config.toml
model = "image classifier"
dataset = "retinal OCT scans (Kermany 2017)"
train_examples = 49215
targets = ["finding"]
num_classes = 4
fused_qkv = true
qk_norm = false
parallel_block = false
inner_norm = false
drop_path = 0.1
width = 128
lr = 0.0048
adamw_lr_other_params = 0.00086
batch_size = 48
adamw_weight_decay_other_params = 0
Rows from block 4 of a small image classifier, named by matrix and row number. Rows with one number belong to one neuron. Each number is 50 + 12 x the weight over its row's rms, rounded and kept within 0 to 99. All counts start at 0. After the name is the row's rms in percent of the matrix's.
After each neuron's rows are labels from the 100 images, of 14976, where the neuron reaches its highest value: "top examples" is what is common among them. Only what is clearly more common there than usual is listed. The data: retinal OCT scans (Kermany 2017).
# fc1: MLP up (model.blocks.4.mlp.fc1.weight, 768x128), inputs 0-127
# fc2: MLP down (model.blocks.4.mlp.fc2.weight, 128x768, transposed), outputs 0-127

fc1.154 079:37 43 35 34 31 37 23 39 60 72 62 61 59 54 32 56 40 45 48 48 53 73 48 23 66 63 60 52 28 51 33 48 55 55 37 34 54 49 30 53 45 56 31 39 65 64 50 54 55 54 58 56 39 51 34 46 79 52 59 38 79 62 23 57 42 37 43 58 50 38 67 63 50 59 52 48 50 47 61 51 47 64 39 61 47 46 42 50 54 62 76 61 44 36 46 43 54 60 56 47 40 42 58 30 71 75 49 66 46 56 32 56 49 41 35 52 63 58 52 33 30 59 46 47 49 56 65 61
fc2.154 084:53 62 60 64 43 66 80 52 34 59 44 49 64 58 48 56 55 45 52 40 35 47 51 67 51 75 47 49 33 55 70 41 41 46 56 48 63 53 49 43 55 41 53 32 56 52 57 41 67 62 32 35 52 53 56 59 52 28 55 61 52 40 60 53 51 31 44 72 44 61 61 52 47 35 37 55 69 32 37 66 56 63 18 35 57 48 48 26 33 52 44 52 62 32 73 79 34 54 49 30 58 27 53 52 44 42 57 51 35 73 46 52 38 31 50 43 37 62 38 58 47 50 43 68 51 71 52 51
top examples: finding: normal

fc1.749 114:28 50 58 37 63 21 58 50 33 40 34 56 54 33 53 42 52 58 58 51 55 47 47 43 55 62 33 55 46 58 44 56 66 53 36 40 61 46 49 49 55 36 58 58 37 48 60 78 70 48 32 28 60 47 51 60 42 34 52 38 63 47 43 45 45 40 48 46 26 41 43 62 46 60 56 38 47 76 35 56 33 58 49 63 60 45 41 57 43 52 59 71 19 33 51 38 52 51 82 52 50 61 53 42 44 45 49 58 67 53 49 81 73 59 57 73 56 61 29 58 53 43 44 64 39 70 64 45
fc2.749 096:45 41 40 47 71 37 30 54 46 45 23 45 62 22 37 60 38 61 60 36 42 66 53 48 63 74 52 51 54 61 62 61 53 33 57 66 59 77 50 57 64 59 57 47 44 57 41 44 26 60 44 48 68 60 61 50 39 54 47 52 54 43 50 35 53 51 57 62 52 53 53 49 48 46 64 71 56 60 47 41 38 43 41 66 61 75 50 35 43 65 49 25 57 38 49 49 34 57 39 55 40 76 44 54 35 51 66 50 55 44 74 31 53 82 48 57 66 49 57 35 38 53 22 39 56 58 59 52
top examples: finding: choroidal neovascularization

fc1.134 115:20 30 35 63 46 68 34 38 44 54 60 62 61 71 63 79 49 58 44 52 57 39 45 31 40 36 35 66 46 48 61 52 72 36 48 52 28 51 46 47 53 60 57 66 67 38 46 46 55 56 40 37 63 61 46 70 47 70 39 22 35 57 49 50 35 45 29 44 37 55 38 48 54 40 45 58 60 58 51 44 65 48 64 46 53 46 65 43 37 47 35 56 55 59 62 35 31 31 61 64 53 53 45 48 48 43 38 50 36 53 57 25 31 63 43 50 62 34 51 58 60 48 81 45 50 31 57 52
fc2.134 113:39 62 44 43 51 60 44 59 40 21 50 57 47 47 49 60 52 52 43 42 28 62 39 45 62 62 71 58 33 55 38 45 48 52 68 76 38 71 54 56 51 64 79 43 41 54 58 30 50 58 49 76 72 57 59 37 53 41 51 74 30 58 66 47 51 38 65 54 65 54 52 45 39 57 34 32 29 44 43 50 27 24 33 42 39 42 27 46 29 50 47 31 41 59 50 45 42 56 51 41 54 49 69 46 44 40 56 63 46 51 57 44 36 71 37 57 66 51 58 59 52 43 36 57 38 60 60 63
top examples: finding: diabetic macular edema

fc1.18 086:72 24 50 33 46 58 62 43 62 61 53 56 49 76 51 59 52 50 72 60 35 44 47 44 47 47 46 50 43 35 59 36 45 31 32 55 67 48 52 55 77 44 57 38 61 47 35 43 81 39 40 37 36 41 54 32 49 44 51 70 41 38 56 69 40 61 35 58 26 59 56 46 44 52 33 46 29 66 59 49 33 55 66 44 52 58 39 40 55 58 43 70 39 51 41 47 36 65 61 52 73 54 52 66 47 60 63 39 51 50 49 47 57 33 36 55 21 31 53 45 60 50 53 76 66 45 52 48
fc2.18 086:50 60 49 67 57 45 69 63 65 35 49 42 58 50 46 44 41 54 44 55 22 49 41 41 56 59 35 55 32 57 31 48 58 71 72 54 39 21 54 63 58 42 40 52 69 48 62 60 46 41 54 51 51 58 35 69 56 47 75 41 70 42 75 37 29 59 43 42 62 68 35 41 63 35 56 61 60 39 64 83 45 55 53 47 60 51 56 57 46 39 54 41 57 59 60 35 53 34 38 22 49 58 37 34 49 41 57 53 49 61 47 42 66 40 50 35 60 54 34 47 36 73 54 44 39 63 41 68
top examples: finding: choroidal neovascularization

fc1.445 101:57 66 48 50 63 56 59 46 59 55 59 59 45 52 54 70 49 64 53 49 72 17 61 39 49 55 44 59 61 46 28 47 60 42 54 40 41 75 66 45 53 23 37 56 56 56 47 59 65 53 41 44 22 36 57 70 55 46 47 31 64 45 48 55 53 56 35 44 60 56 44 60 63 50 45 46 39 29 41 59 48 56 56 49 71 68 45 37 43 45 60 34 49 25 48 64 31 23 29 44 44 45 29 48 36 55 58 39 38 47 66 36 50 11 43 33 56 40 61 60 53 51 46 56 61 57 36 56
fc2.445 104:44 45 51 43 58 49 56 30 47 45 57 56 55 56 49 48 39 55 54 48 36 52 60 42 45 56 56 43 50 43 67 46 47 50 41 61 65 31 54 36 46 72 49 46 41 42 53 70 30 48 50 47 41 59 40 45 28 43 47 60 28 62 57 60 45 43 46 57 46 43 48 58 47 59 46 45 60 50 58 20 51 41 42 52 26 39 64 80 47 61 51 62 32 61 85 75 67 42 82 70 43 31 66 57 59 35 49 35 57 31 36 68 27 45 55 83 50 51 31 54 50 50 41 38 61 47 60 53
top examples: finding: normal

fc1.25 083:62 48 55 53 56 42 52 37 46 30 33 57 57 39 35 56 77 44 61 51 51 38 45 49 41 52 65 47 67 65 55 32 59 58 52 52 47 59 55 76 68 70 48 48 36 29 64 44 67 43 43 60 41 42 61 44 55 57 44 43 48 56 63 53 48 45 78 44 51 19 65 27 57 49 63 46 45 60 39 48 71 58 47 49 40 25 58 64 36 58 45 25 50 50 45 55 47 45 40 79 55 47 61 32 61 36 57 61 52 38 57 69 48 80 64 22 40 54 36 51 43 61 54 39 36 52 66 50
fc2.25 078:44 48 59 41 45 51 44 41 59 67 47 35 39 69 35 52 37 48 73 43 36 31 58 30 65 53 36 40 43 42 57 48 49 60 70 47 40 28 43 77 64 52 76 38 44 56 55 50 47 32 51 50 65 63 45 63 55 29 45 41 13 54 46 49 50 28 57 72 47 62 40 56 56 45 57 50 73 62 50 53 47 67 52 49 46 55 53 15 46 53 64 45 30 50 41 69 56 57 64 50 33 55 54 59 55 72 61 61 49 53 40 45 47 68 58 55 43 47 38 45 31 42 56 66 72 46 33 58
top examples: finding: choroidal neovascularization

fc1.10 103:38 76 69 39 18 64 42 40 35 48 54 46 31 51 56 68 50 63 70 41 26 53 31 17 29 52 61 40 61 53 42 47 52 64 47 48 46 46 38 32 78 63 49 37 70 54 47 43 52 38 45 38 56 46 44 42 41 53 49 58 57 47 48 39 65 44 46 41 64 60 65 61 58 70 50 45 62 54 44 33 63 45 49 51 44 59 35 51 62 43 62 55 40 65 37 59 42 53 42 56 51 45 61 32 32 47 59 57 50 59 29 75 63 65 59 48 50 74 67 50 53 76 51 46 40 61 50 54
fc2.10 095:53 29 50 33 70 49 53 41 52 34 51 40 55 46 48 41 42 49 53 54 67 49 58 70 51 58 60 46 60 38 81 65 45 70 59 52 69 26 49 62 36 55 48 43 36 28 38 62 44 54 62 44 33 50 33 49 64 58 62 32 18 59 50 61 24 43 36 39 59 49 53 43 36 58 77 48 45 57 58 51 43 75 49 59 55 42 74 48 31 40 37 49 71 48 59 35 45 51 54 66 45 47 52 67 51 57 45 66 41 34 56 50 47 29 52 47 49 35 31 37 54 43 66 65 43 44 64 58
top examples: finding: choroidal neovascularization

fc1.652 082:45 53 52 59 37 26 58 46 51 35 60 32 48 53 59 63 64 38 35 55 59 37 55 52 27 38 49 29 42 51 54 58 51 42 48 67 40 53 54 32 60 67 50 59 44 54 51 42 71 55 40 56 31 30 37 53 50 60 47 62 46 44 32 73 50 48 56 45 46 42 53 64 77 61 68 38 30 38 34 48 65 30 52 61 41 44 41 68 40 60 55 28 56 56 28 81 58 56 67 59 65 49 53 39 46 31 66 47 66 53 64 64 44 53 38 46 33 54 51 28 66 70 59 40 64 49 38 59
fc2.652 082:45 36 62 51 54 78 48 53 60 45 51 47 44 58 52 48 47 46 52 69 26 74 34 82 49 63 59 53 39 67 62 69 50 46 57 46 39 42 53 43 64 71 45 46 33 46 34 70 48 51 42 37 32 60 46 42 49 62 64 48 47 75 46 66 47 54 31 47 46 50 45 42 57 54 27 68 60 54 52 42 45 56 38 33 51 52 50 56 65 33 40 63 41 43 70 44 48 45 54 38 26 43 47 51 49 40 50 54 31 58 34 78 58 21 60 69 54 57 33 45 41 45 67 60 25 51 62 49
top examples: finding: normal

fc1.514 076:53 53 56 43 42 48 50 21 51 59 70 54 54 70 58 67 44 42 70 63 64 43 58 48 33 73 66 53 53 44 50 55 48 42 61 60 42 53 45 40 53 60 51 59 39 35 40 30 67 22 47 49 41 66 42 51 69 55 45 34 59 73 46 49 32 19 51 33 40 39 50 46 58 58 32 40 31 56 51 59 81 51 56 58 59 44 43 50 39 51 41 52 33 53 51 48 27 30 36 40 76 52 59 36 47 25 57 49 56 49 48 64 53 58 61 51 49 75 72 41 50 47 36 59 54 64 42 41
fc2.514 078:66 59 62 55 50 60 61 39 40 34 51 25 46 73 54 43 48 37 64 38 68 56 32 66 58 45 14 63 50 46 40 48 40 53 71 39 48 60 32 42 46 55 27 53 43 78 55 68 49 55 52 37 46 46 50 54 60 53 50 52 65 52 45 42 52 60 30 40 41 36 58 51 43 40 41 41 64 22 61 48 49 66 59 58 49 59 64 53 40 35 54 68 75 62 34 43 45 49 56 26 60 52 32 53 58 33 57 50 30 56 39 53 45 55 51 61 22 54 44 30 34 63 49 56 45 33 64 49
top examples: finding: normal

fc1.366 114:45 40 35 63 49 60 59 60 49 27 60 62 30 48 50 60 69 64 58 69 59 46 50 30 43 24 42 53 51 46 55 64 43 48 65 43 53 49 51 40 50 60 58 73 41 59 49 69 50 48 45 34 76 51 33 49 56 46 41 39 43 53 63 53 39 65 48 45 43 30 52 49 30 36 54 48 42 60 44 48 42 71 51 84 72 60 59 54 45 30 43 54 50 60 49 61 35 37 66 37 53 66 31 31 46 35 49 24 66 40 37 41 41 33 59 55 38 73 61 66 47 67 56 67 48 62 52 56
fc2.366 123:39 43 41 44 69 59 33 56 60 51 17 72 40 61 60 46 57 48 24 70 49 46 50 62 52 44 59 48 25 60 33 55 48 45 50 35 50 61 52 65 49 62 32 36 45 63 50 46 64 42 61 41 34 53 51 49 39 39 32 60 49 65 37 56 81 63 60 25 35 64 44 37 61 62 41 64 49 53 58 43 65 45 59 43 37 62 45 52 73 66 44 47 48 60 60 52 67 41 48 55 28 61 52 44 39 40 38 38 41 78 37 74 52 45 60 51 68 41 51 51 41 52 60 39 28 37 55 50
top examples: finding: diabetic macular edema

fc1.224 102:42 30 55 44 65 36 57 44 59 48 49 34 33 49 33 60 33 29 46 35 31 58 58 53 59 51 54 71 67 54 40 44 48 47 45 49 62 46 55 68 58 48 57 44 72 47 79 40 56 39 61 64 44 41 72 74 33 56 57 36 52 51 52 48 56 36 38 48 38 49 34 26 55 62 29 65 40 54 60 57 73 53 45 42 44 63 56 23 53 51 68 47 45 34 56 65 62 42 42 49 43 52 42 53 67 65 49 38 50 39 82 52 77 54 53 66 36 32 47 35 39 51 40 66 43 38 46 42
fc2.224 104:60 34 48 55 54 40 41 33 43 63 64 47 53 68 50 51 47 66 69 59 91 51 73 31 50 68 51 45 47 42 45 39 34 55 45 61 54 48 67 67 56 47 40 44 43 61 43 58 64 39 40 55 69 47 35 39 42 48 42 53 39 22 62 44 69 36 65 50 56 30 58 45 38 68 45 64 61 47 51 49 34 63 60 53 48 42 49 37 46 34 45 52 29 20 44 50 66 40 59 59 36 36 59 42 57 45 47 23 67 59 37 51 44 46 66 60 45 61 39 64 75 43 40 43 50 53 70 59
top examples: finding: normal

fc1.542 099:42 42 51 32 50 74 58 55 62 64 55 28 44 46 64 69 64 66 53 58 59 55 34 40 35 56 43 52 41 49 43 63 39 60 70 61 54 37 57 45 52 37 59 44 40 53 50 31 50 39 71 36 47 55 41 33 53 53 49 56 41 46 50 42 58 41 41 41 71 32 39 49 48 37 53 54 39 37 46 41 28 53 59 30 52 57 56 30 43 46 37 57 68 51 49 49 39 63 35 59 95 59 49 55 48 48 47 52 48 66 29 39 49 61 49 36 48 55 68 58 35 40 90 63 45 78 46 61
fc2.542 104:60 67 59 49 47 30 50 44 44 24 57 39 48 50 44 32 46 34 47 47 61 40 60 60 75 58 51 55 78 37 56 49 49 47 53 49 47 25 51 58 64 60 41 49 37 57 56 45 40 49 40 50 45 42 40 47 47 54 43 57 39 50 55 56 45 49 54 10 37 62 44 65 31 69 60 59 54 36 50 75 55 72 43 66 56 64 38 52 65 19 42 55 57 49 63 66 63 40 54 70 52 51 43 54 38 69 44 36 48 63 57 48 62 60 67 71 33 35 31 39 59 69 49 29 42 59 61 47
top examples: finding: choroidal neovascularization