{"train_examples": 49215, "image_size": 64, "crop_scale_min": 0.5, "mlp_ratio": 6, "drop_path": 0.1, "conv_stem": false, "eps": 1e-08, "steps": 5000, "adamw_weight_decay_other_params": 0}
Rows from block 3 of a small image classifier, named by matrix and row number. Rows with one number belong to one neuron. Each number is 500 + 50 x the weight over its row's rms, rounded and kept within 0 to 999. All counts start at 0. Numbers have three digits each. After the name is the row's rms in percent of the matrix's.
After each neuron's rows are labels from the 100 images, of 14976, where the neuron reaches its highest value: "top examples" is what is common among them. Only what is clearly more common there than usual is listed. The data: retinal OCT scans (Kermany 2017). In brackets: how many of the 100, against the usual share in percent.
# fc1: MLP up (model.blocks.3.mlp.fc1.weight, 768x128), inputs 0-127
# fc2: MLP down (model.blocks.3.mlp.fc2.weight, 128x768, transposed), outputs 0-127

fc1.598 101:478513517531587517578492509542494506541589556587536496447451495573543394543541496420439541472497506472584471634562535464461513495438464460585495575505466492502509370496510486502523469515578525525559434535614492481463538424539475572413537467441488453524574491466528538551574413532508581459448559645467530496532419431481465540500487450459529553530537518545486475485483488490421497496569
fc2.598 106:575423550499521508540481438482454496542480521484515565523490527531441525449511532461383541487507521594488452506578368500511573451565419449580529505457595482447487478421490568462487506581464513493519504432522388543562492443486575554488458463574516590481482488467538459435393503503483423494526534454495447437544419574557538525505547481416421539516497511418450492556534612466534436532547
top examples: finding: diabetic macular edema (41 vs 11.7)

fc1.144 083:526434504500523428540480433379508623496488556497451478492508458580462535554425502502514495478463470468502449617542485574497483374546570572478509491492513559461430543377458429548426483474446516594530522389517535488499576513566486520501518535416517551486597500457502495473560523484529496507538491551454403548426451472487496450577475477542482522585560466556495530519443590554465410524527
fc2.144 088:459587521561496465526524471470576410512470452494581556491463530427473553487412449400451544498479473552508609419455427482430535553430510396447557534523464586497522437546470573502481505487472557521539496454501554536505500468452397483475506471581482498602483597503459549432392611450564564434508478500562527482565446528512468539419529518451446503446444567498480553540516524434476501459517
top examples: finding: choroidal neovascularization (69 vs 29.4)

fc1.84 098:516495531558519531453459504395410418420427487546583532524447563470412564557514487433435539571443421468587470489494448456562474469539538433513469424574494523549412492496566470522548524464532525625510515394519399526398455380500527497425433520494505537566453570528478478492513470505529524524552480407512445457513507474548471444495546489506493496556442529588519527545524507501460592552487
fc2.84 087:515444517582545439528437530508564515516604558487477450485349581539569506486421406654513489462514495437507453494563509483533522526470434476489484526440457519522452546451409558560533470491529561500454440441510486523558511481533488534392471485570505491465509465498579514431555542515524437534564436440505476446515548507496614528494496437499525523528622447582457469514442470454472406445544
top examples: finding: diabetic macular edema (48 vs 11.7)

fc1.433 146:448510481539485561553432531463467415570460599532494390563466540410450539448500534545503533471469379399586466533470491441506457503480522494536531492513550470486541568520464524503482448498568474528479528487505559418411471524489570416413519527515436601521387522492442551548487516503487583576538416502523475588501564547584490523491561459553529487533466540536391578480437522443490444449460
fc2.433 134:566374502504473502505532558425555558464479508502435507425466527557589432391491574472505542540496459552510449490475533505521433472533465416541502546519476504506474470498450525558614614527503468650493516478447408537519510455435512523466540491488471512530468560481604467377481495621512411540545507483451511394502461467541480596573519473478459480466541486589525450524555460516501479445515
top examples: finding: diabetic macular edema (40 vs 11.7)

fc1.150 104:443492555506417544468438489536401452547526490525490514401514516493479502425475575535493583517509515389537554428601417447552452560485536461551430541494495478506553576568408530453523518524451480494471524528496584537482544411454495423514497476529501521473504479459491503559455555519557426539495508537486556481532527452602351542491470492543423536575481499435632576473571479471556491424555
fc2.150 111:509441494523536517487599483501368523509440538540510447515505542521502493495528485507584487482464459465531514540434531516527449447560477500521444505485464504518494504386473500513407624545548521452514509529503421503558459455473455518489501517578510571515522500584611527446576385628547467414537452428535498484569454485396559584577531514529512425501592504553568414542516517499451414567522
top examples: finding: diabetic macular edema (34 vs 11.7)

fc1.345 093:459587569502559518408545483562612472502460521501466468444424495437572518579552591419506482610531502410485529534578544443515481531521526559511391482501503465507531518456602480505488534524516555492501535454535494509395451420568479469482529505591500465480470510440480509398448554514520469497410444463395466494492389463544488477460485564457430464508392562521554454438472565504463497445489
fc2.345 107:490458511524506542507504438494455548519527452499506634465472549600486406489498590567552494478463489515508406458575456405566482475531496442557467494564516459427615423519441504623565578507471463523554534574420506521561558588504453471431573507515403461466494534430490525534531616544470410532507516474530478461482473517470535529514631465513488437423504464467515462450530478487499480480561
top examples: finding: diabetic macular edema (33 vs 11.7)

fc1.736 113:482387493560475495482459549480383478471543561438495438568490461492548526522457546399498504530445566449489528484535396465470433498548528453466474481487605500493499508509515512470458488526451457542604443645599442570414515473512544466458420480487517519521468522531511418445532461567437465438596574482539587507454489452411556511543448476507494476492485527480421532478539548382549425461474
fc2.736 116:508465467538537380517484500341542437554501446529519507503443535470483474501476511546473447509491502582523473454532467463496512499523459470529420390532455518474476562549552557503451515596501508497456474414539580546577464427535534537502407525503501475551520484531468508606472477555493510415476549411533449537543450518601385520428470542549442579588551541431561465427558519495563562577524
top examples: finding: choroidal neovascularization (90 vs 29.4)

fc1.301 101:511529525540567447562451545517470515419512514518504548421483440518538514613490419500542486543441580476515447520438561429488436497455466505491541501455584487564467514534454521514417522626498576493473458513398580445466462613510464507513416407489537540490443516454574482465511408463456512490555560613429540491530539508533526524505541603457532470457524563517395457437467441477553527469589
fc2.301 096:520615523575517440525613469478476504466393477504534494559456456520549504399454515601460522558491460502471549490474448556452593559449437496500500508536527475508498528577537446467485580431443522542503546492507413566577432472472471523468549466555380590491487452440544559579490618455502433556481519418506536477499474507436399466469465478424437516577439467536549513532546482431485466454493
top examples: finding: diabetic macular edema (80 vs 11.7)

fc1.249 086:566461555419434467417501505545326563530492378568567527424493515530454477512449490561503452507550644567503578564510473454535512474484442442458516520461403435474580556503458549431511446513497407494517520511424554488550576560428460478410475511415523498506517491525504513448519501492534536518550496499558595496482461477544490554498475548534446583543542492581518490560477509551463488434468
fc2.249 082:528538494525519523473492532602557493473517589463448468588449398433560527554523446543575448440440501522500453428506517587496445522522537472558547591487535469509555475489451435490439529463501463457538469616482541442495543447560426531530476490440540565526515318577448473523538555536573563539533534489616539458509515510546478532569430551495456552511451509452486547522448471506566576435459
top examples: finding: diabetic macular edema (61 vs 11.7)

fc1.163 121:479375598461480497586517463527479545557502450557383562414509594448467516562446493484474573445520482454554452496530552446516403556506569515480488610485485482523535481520470588390468469480505507462510551485463538541506479446463545567540530519511433510594518534519546523536585506411481388531408499514540464587466526482461435503491467445517572487567468507400445499494502475557456544428576
fc2.163 139:557565445547546460435572533460510535538495548404399468597551415463460509518523489489528500511570444562494581505508476439536538485479480500505550349534510532479489538500394535530542479575500420545521518465525607489506462465490537542405469498463487558520472532522558446455491438404486474453630419503579464565542520504447517419491436546526565526539498577526448478573411452459532434507500
top examples: finding: diabetic macular edema (30 vs 11.7); finding: drusen (27 vs 7.4)

fc1.391 120:509415511461485427600390425508638515477447539472432453434476453497371521484581420415502481478467535488470437551498532541511475513496510553491549583512524405574522498549548470422420435547509489505637496526537528552542509477477544429454542534488518566504468465555486410513534503421513467484478494551549560443432423509471436534594538479516522490489469544511493475468444533500438618512502
fc2.391 122:583582492560489533507621476479408529437456519484456487543476419426471466542485511433449501544533483474532528516617529458569443510483547484526436544570499497452513452556496530536524437428474495584453509452469551477488570567480560581601475598521434498522556533511527542516417442504478453480540443442502446638526545446445478470489480553482596522491459507506555477603471499469554523479360
top examples: finding: drusen (26 vs 7.4)

fc1.630 109:520498567591568579592537465611489573498491468491404421478507504532501414653497477412439515547498519497502440507457496428498485469552568522461541475492506503408439549567551525548510410567428404509533438532409516506439519458414480498434469445527444505476504454439422527579501493557584465544494492525521440530531496470523471517503523590545466511508552589499470510522599487550557533442464
fc2.630 115:577431503500505525463544440529564485516597536501530555516592450561633632452459537493501486472486462499468469448489452505461484430558461434540437500501421444540562513441506613557484474478449503465434524517528521502592408441524532491402512473602515488445476534477517534484556460432518561426550469476498513423558404528462532574504527408485473489453456534562579505534488567561605465482496
top examples: finding: diabetic macular edema (36 vs 11.7)

fc1.731 094:546540470516517506506560511424460526495573495539511501415534637415507519412411542575434519395533428432476416471551509547531550518534449485489422536622520440486434516526379498533517560454535481521501456513435425448572584525481397480502540495457478443521577612486456496445471451514501410461490448491433521556488496507431475545564494438548547440491498491515468419532498519577491464494484
fc2.731 093:485399527512567492553494471529491465523528373468543545521333613489494507501572523420540534515513448528555457576540567487439419507457502526449532490366521501532503481477443456522552520515508523645537437454468512523460442534460471424548539480531548469491478548481600489475530499488544467367452482466518433527496440469511548483540445533545600432548573561471501513514539439506535551539543
top examples: finding: drusen (32 vs 7.4)

fc1.745 091:476548524497539470548488535532556540515486597511529513517470601494525548506537447475474510433536526432401428576486459520509453548444560523401472475414544418507535445468513329517518501434571532546563428524475542517444495469553551550528449489472482588539632504482431481440573489469507453482536441461536421460398570450535497554539555444447517490464443533468444411586473500495519473556522
fc2.745 087:595549527556467547562574495483459499527464441451532490529535281460412455460482544532466420571500529518480504540468496554495511530563543451537525487467583457470493410436555466476551463520531452525514534481539527457471503536453558407548584536470535470504416404538450552419438489550451457524454550472475491499598474512540468528493504460475569455492578373462532563465471449559514562493526
top examples: finding: choroidal neovascularization (80 vs 29.4)

fc1.600 131:479532465536479528617396522382428533469424591522446417531530524480475533461482440534592571434494417465532503472544494587571485516451553456561530564557573530464484551420433463501416438495484480462482460537424487508446494541551476588464463607510478525531513498588522503471508450532452547510508572547549526565518353564522554557515474479515479492419454523456471505540482511547539444461569
fc2.600 120:476445477490519518425490509541527532474455630488536532468458444461549445509496565458457542486558493606518481546463452467536520466526530574484458632497506501546543406472586512504607579481467480519477571465543438541524454547540537453521534533548427452569460565479501456441476551429518451611534517440485425436397468486519519581551564486496498404470447447529453513418464468594402563513476
top examples: finding: diabetic macular edema (40 vs 11.7)

fc1.148 109:537505456601535459579537529422423502432485509489422487522551455508479547482445463577473558450399499546491501429522516519548367504465533506537516602470607563557569505494495452408486492544465492395493561506585553501424549520432516503471630512495445395463434557490555488461507439520476494458537556597503581477530485510468471468518497585539555430480527540400515458519519508471528497459557
fc2.148 108:523470562470519533342480459557569520539498558568502478493448477426523466511491429533450383532507453439526541513561495484541558503549435570481525483601515443568497531457531530580540570481515525594521442545458419556541463503541521533484424514538565515491433441478525426445467538458529410578465534557516429523421523501495560559547505395503462540555431542538459493549420489542391486431454
top examples: finding: choroidal neovascularization (67 vs 29.4)

fc1.594 091:428563498585477424447506494489505461516414526532489510462492496551508496538483594497438513511478407567546525552422485434626469497431513506481502460491582513407400487507514523530402527609529455539500558541519558486434463469527526519446458449425615490475527570476483538480545489508486449453529550549489494472569572462405525495511498548571354473561526484485503493364463456586535499533444
fc2.594 091:433377537537457453500524495428514414499526519524437594458521618435529508453439554471574414503504552454456582432547489556493443549439470409452555477501476468458551518522589532492484525484497568499482420479482482550619499489453468565505528560570470531459482507601570440467423527588516460514480474480534506458550459498602479457480485485365463569436490453488570541527541562441516479475485
top examples: finding: normal (84 vs 51.6)

fc1.455 103:449447527488497480478580427470586607481448445566497449403566497533487438529424488472466495516517575525428461563538449570445580503519411488476495529476403518474525524452506524472388561481547586443468511437550467626539458550482447513438592459607453473499467527477580514598545498521465462513534488550517448515558522522427519456522432541558522591494559469483506481464524548395481553548485
fc2.455 091:497481434498410497491501509507552531470435640478486381565553484477579697560549533526577459493498496450496513488496467516570422533543532507429466516513554493494540455487462496481561590547518403519423473523461586400480517484462451544464511443489549555534461581504465444471476557472501483530505369539513441482501461528571485522496511447475444388477514491464530558520509515554478487412568
top examples: finding: diabetic macular edema (33 vs 11.7)

fc1.667 100:570467521548395496519538531449442478540526556502463516467476548498596510588464424384486435504583501518530458520516518430425415565542483551552459456416518461470541488492570475500505540621557410491470503559481462460516478524522422555471406426500432530467525452595490531524442503566551465390552452496514480530574604575520579485555459578450518488558495470521487544415565483525494544468526
fc2.667 096:476566499522625475433480475530479545473480383535527578446547463470485548506469506460548545499424530451519469488498510551510490417519516605459521495469468512469492574459432482440425496432432556329465510576501548531415444525548539502517559540442516508516529494543498574485577507523480592571508556469487423556448540561471526405438524441532517544490444430470406542508515502576494477503630
top examples: finding: diabetic macular edema (71 vs 11.7)

fc1.233 116:508478445336437465398501434623544501480456568480515512464482490529460516513520521414530544535510531484559515562518472455572519448482483547471495443512503598516421445494613439394499447513556566437489562390563467594563511569487498569506433542495430481528390490503522552530622513464511475553588471536507458463543415511529542453501500535442496475525501477501520503544428518560491491451496
fc2.233 111:527481531473431513612540470466460573480502448498452535544541492562520522523588485429596529479458522474513414528510534510482516432469506422546515538480465495489516427457560525495518591522466436474577384454507479515456543456552402439463521528505587540513536545443472552518507429486481499553546460422436463665581527534506488599436532553452548416508502470472502552530487495387469616473569
top examples: finding: diabetic macular edema (39 vs 11.7)

fc1.346 134:450547469494562435507476578547513554518421544421433433533530423451512524494427512569559459446495473444512494535536475409446461509546534527518461453492527472497439502553371403414504509609469515397489529439522467455540582430550517552577493529481441503464447418467433486551491482493474538578438438558521565431451524507518480550463533556528530497560490573457471412449355530537513469458491
fc2.346 124:469517526507471558466476480448520477498481448464455571500480409538472567383535474639464592529472457424545479483542531546484475464494452467483518622592466463557536570521563501519648491554517419562500400530444546502473480438479474486473592479519450513511475486563544499498362559424459517589513512501496428560553526509491472582530533423486528498484479541522385478564503518509468516526423
top examples: finding: diabetic macular edema (77 vs 11.7)

fc1.204 125:519594548540535485493519566419498481469485423453556544538417462453443511493407581579560461516492539552449516502494535464478501555535528455421555601484456477551598460482525586487391417523387505475448438533450575538456536437477513506439496454566533444571497539486534504448571380483523506568450580549503488536462444501453478492537493538429472535500432464580418488473500482458538414461427
fc2.204 131:449548492499538583500593463536423571507529496528429473501485482450532473520498504421441411461488482479494529479460419608486555503503492566522464585531516489507459427494549498506432443484482543343486527578492509454527498579485480491475554507460430502587476519538481578520432574611578590495406503475476499688470426493467527466465504493444457478526509497579528521396495514543543530533473
top examples: finding: normal (86 vs 51.6)

fc1.489 094:594551463533478535492437495575460476577436557543488495463538537492420460445540519526546373524513496510457526480436476366554444509549404549494555517447468532472503564464470553477532490558451481428547499443529436504466523454535496516509484462570522514474609522495519499465505484492531562506441478605490628519531478411473478472616480453491496443457417556452450422454340495505533511466573
fc2.489 101:474433461562484505554479417523472497505493498467489486526535614537547486493466538443504525545409418477475514462458564519443507579382601459555495584526452507547420490553499393540390525447489461555499513567445497522403514464585437470448490496442544490506446413495474540448465589463476513557543447593532492437505479557543512465508502418458534478438586427540383482560555543518508544561507
top examples: finding: diabetic macular edema (29 vs 11.7)

fc1.319 107:443501542520457568563381509599426534444465518499562376479483499519458556471436457521537490498540518449517549534549584432447486520540535416527535484547495501489418523447464562463387443494471485459542460586481511603512446510539498485570523599381536515517518481449471457433413529479556466446496462531501479564493548453603526494608487560536528460488431503392468494500490614465503497484519
fc2.319 100:422446494444469517430489514579525489521493542497501469432526535546529477559458508445483573522431504541523533554347446602492383440524472509424475632474423526493492524480516463500472495447492482578515514524557550514552471447478471436558502533472419591540468501518500541532479448563525602539498454491541514489408513528395345444489437491536441541511555539527491528463548498512473399509595
top examples: finding: choroidal neovascularization (73 vs 29.4)

fc1.232 078:582533512591547478512499410498518554468507541437477608623517561476522464412524628388493475468460484450506510482437448507541455479406509498499495519490482514499462514502570478545503488513483518508536570532574537519470461493532605549518485468462502473569575566488523429492502386418434464465432524434507540391517526461432472474572466432555526501580524587497495543588534547419414451539468
fc2.232 073:492524481478450538504446482632490494502453435515550445562476438523480514490481410479538479558608523432504556478453489481507483575498454478491499377506523463505409558466474538550495474593480482538465467497519561512618466418493510525441504485469509565561444481595435446389492605544543502526495493498487397592495493443474483467503529469410496487517525457584585461370515523483554617454523
top examples: finding: choroidal neovascularization (87 vs 29.4)

fc1.48 110:580514482480466378540520523502474440418479535529454614535521524520465521384518562458448478495496438507485555565478485472576421527394586498461491476484455490483516522481532564506382495494505462614547510561501464424484456442569508601506539560433487591531438515496451489495503617553540478521495481512558530513585511446417498488557524414592545580527540465513522511507546616477459527502552
fc2.48 106:521465465490477512401592540455557495453556519515564471411546437422563530513457498562537398545544521508525487487422507574511499466485486468536500418419532566464437437432541457547461439539537538538488507348431576443533544563479433510444524491520507526526496555491494496519460526532434547373609435427484603442505498478490530468499545603502437563489425467539541506527423492534493552533447
top examples: finding: choroidal neovascularization (74 vs 29.4)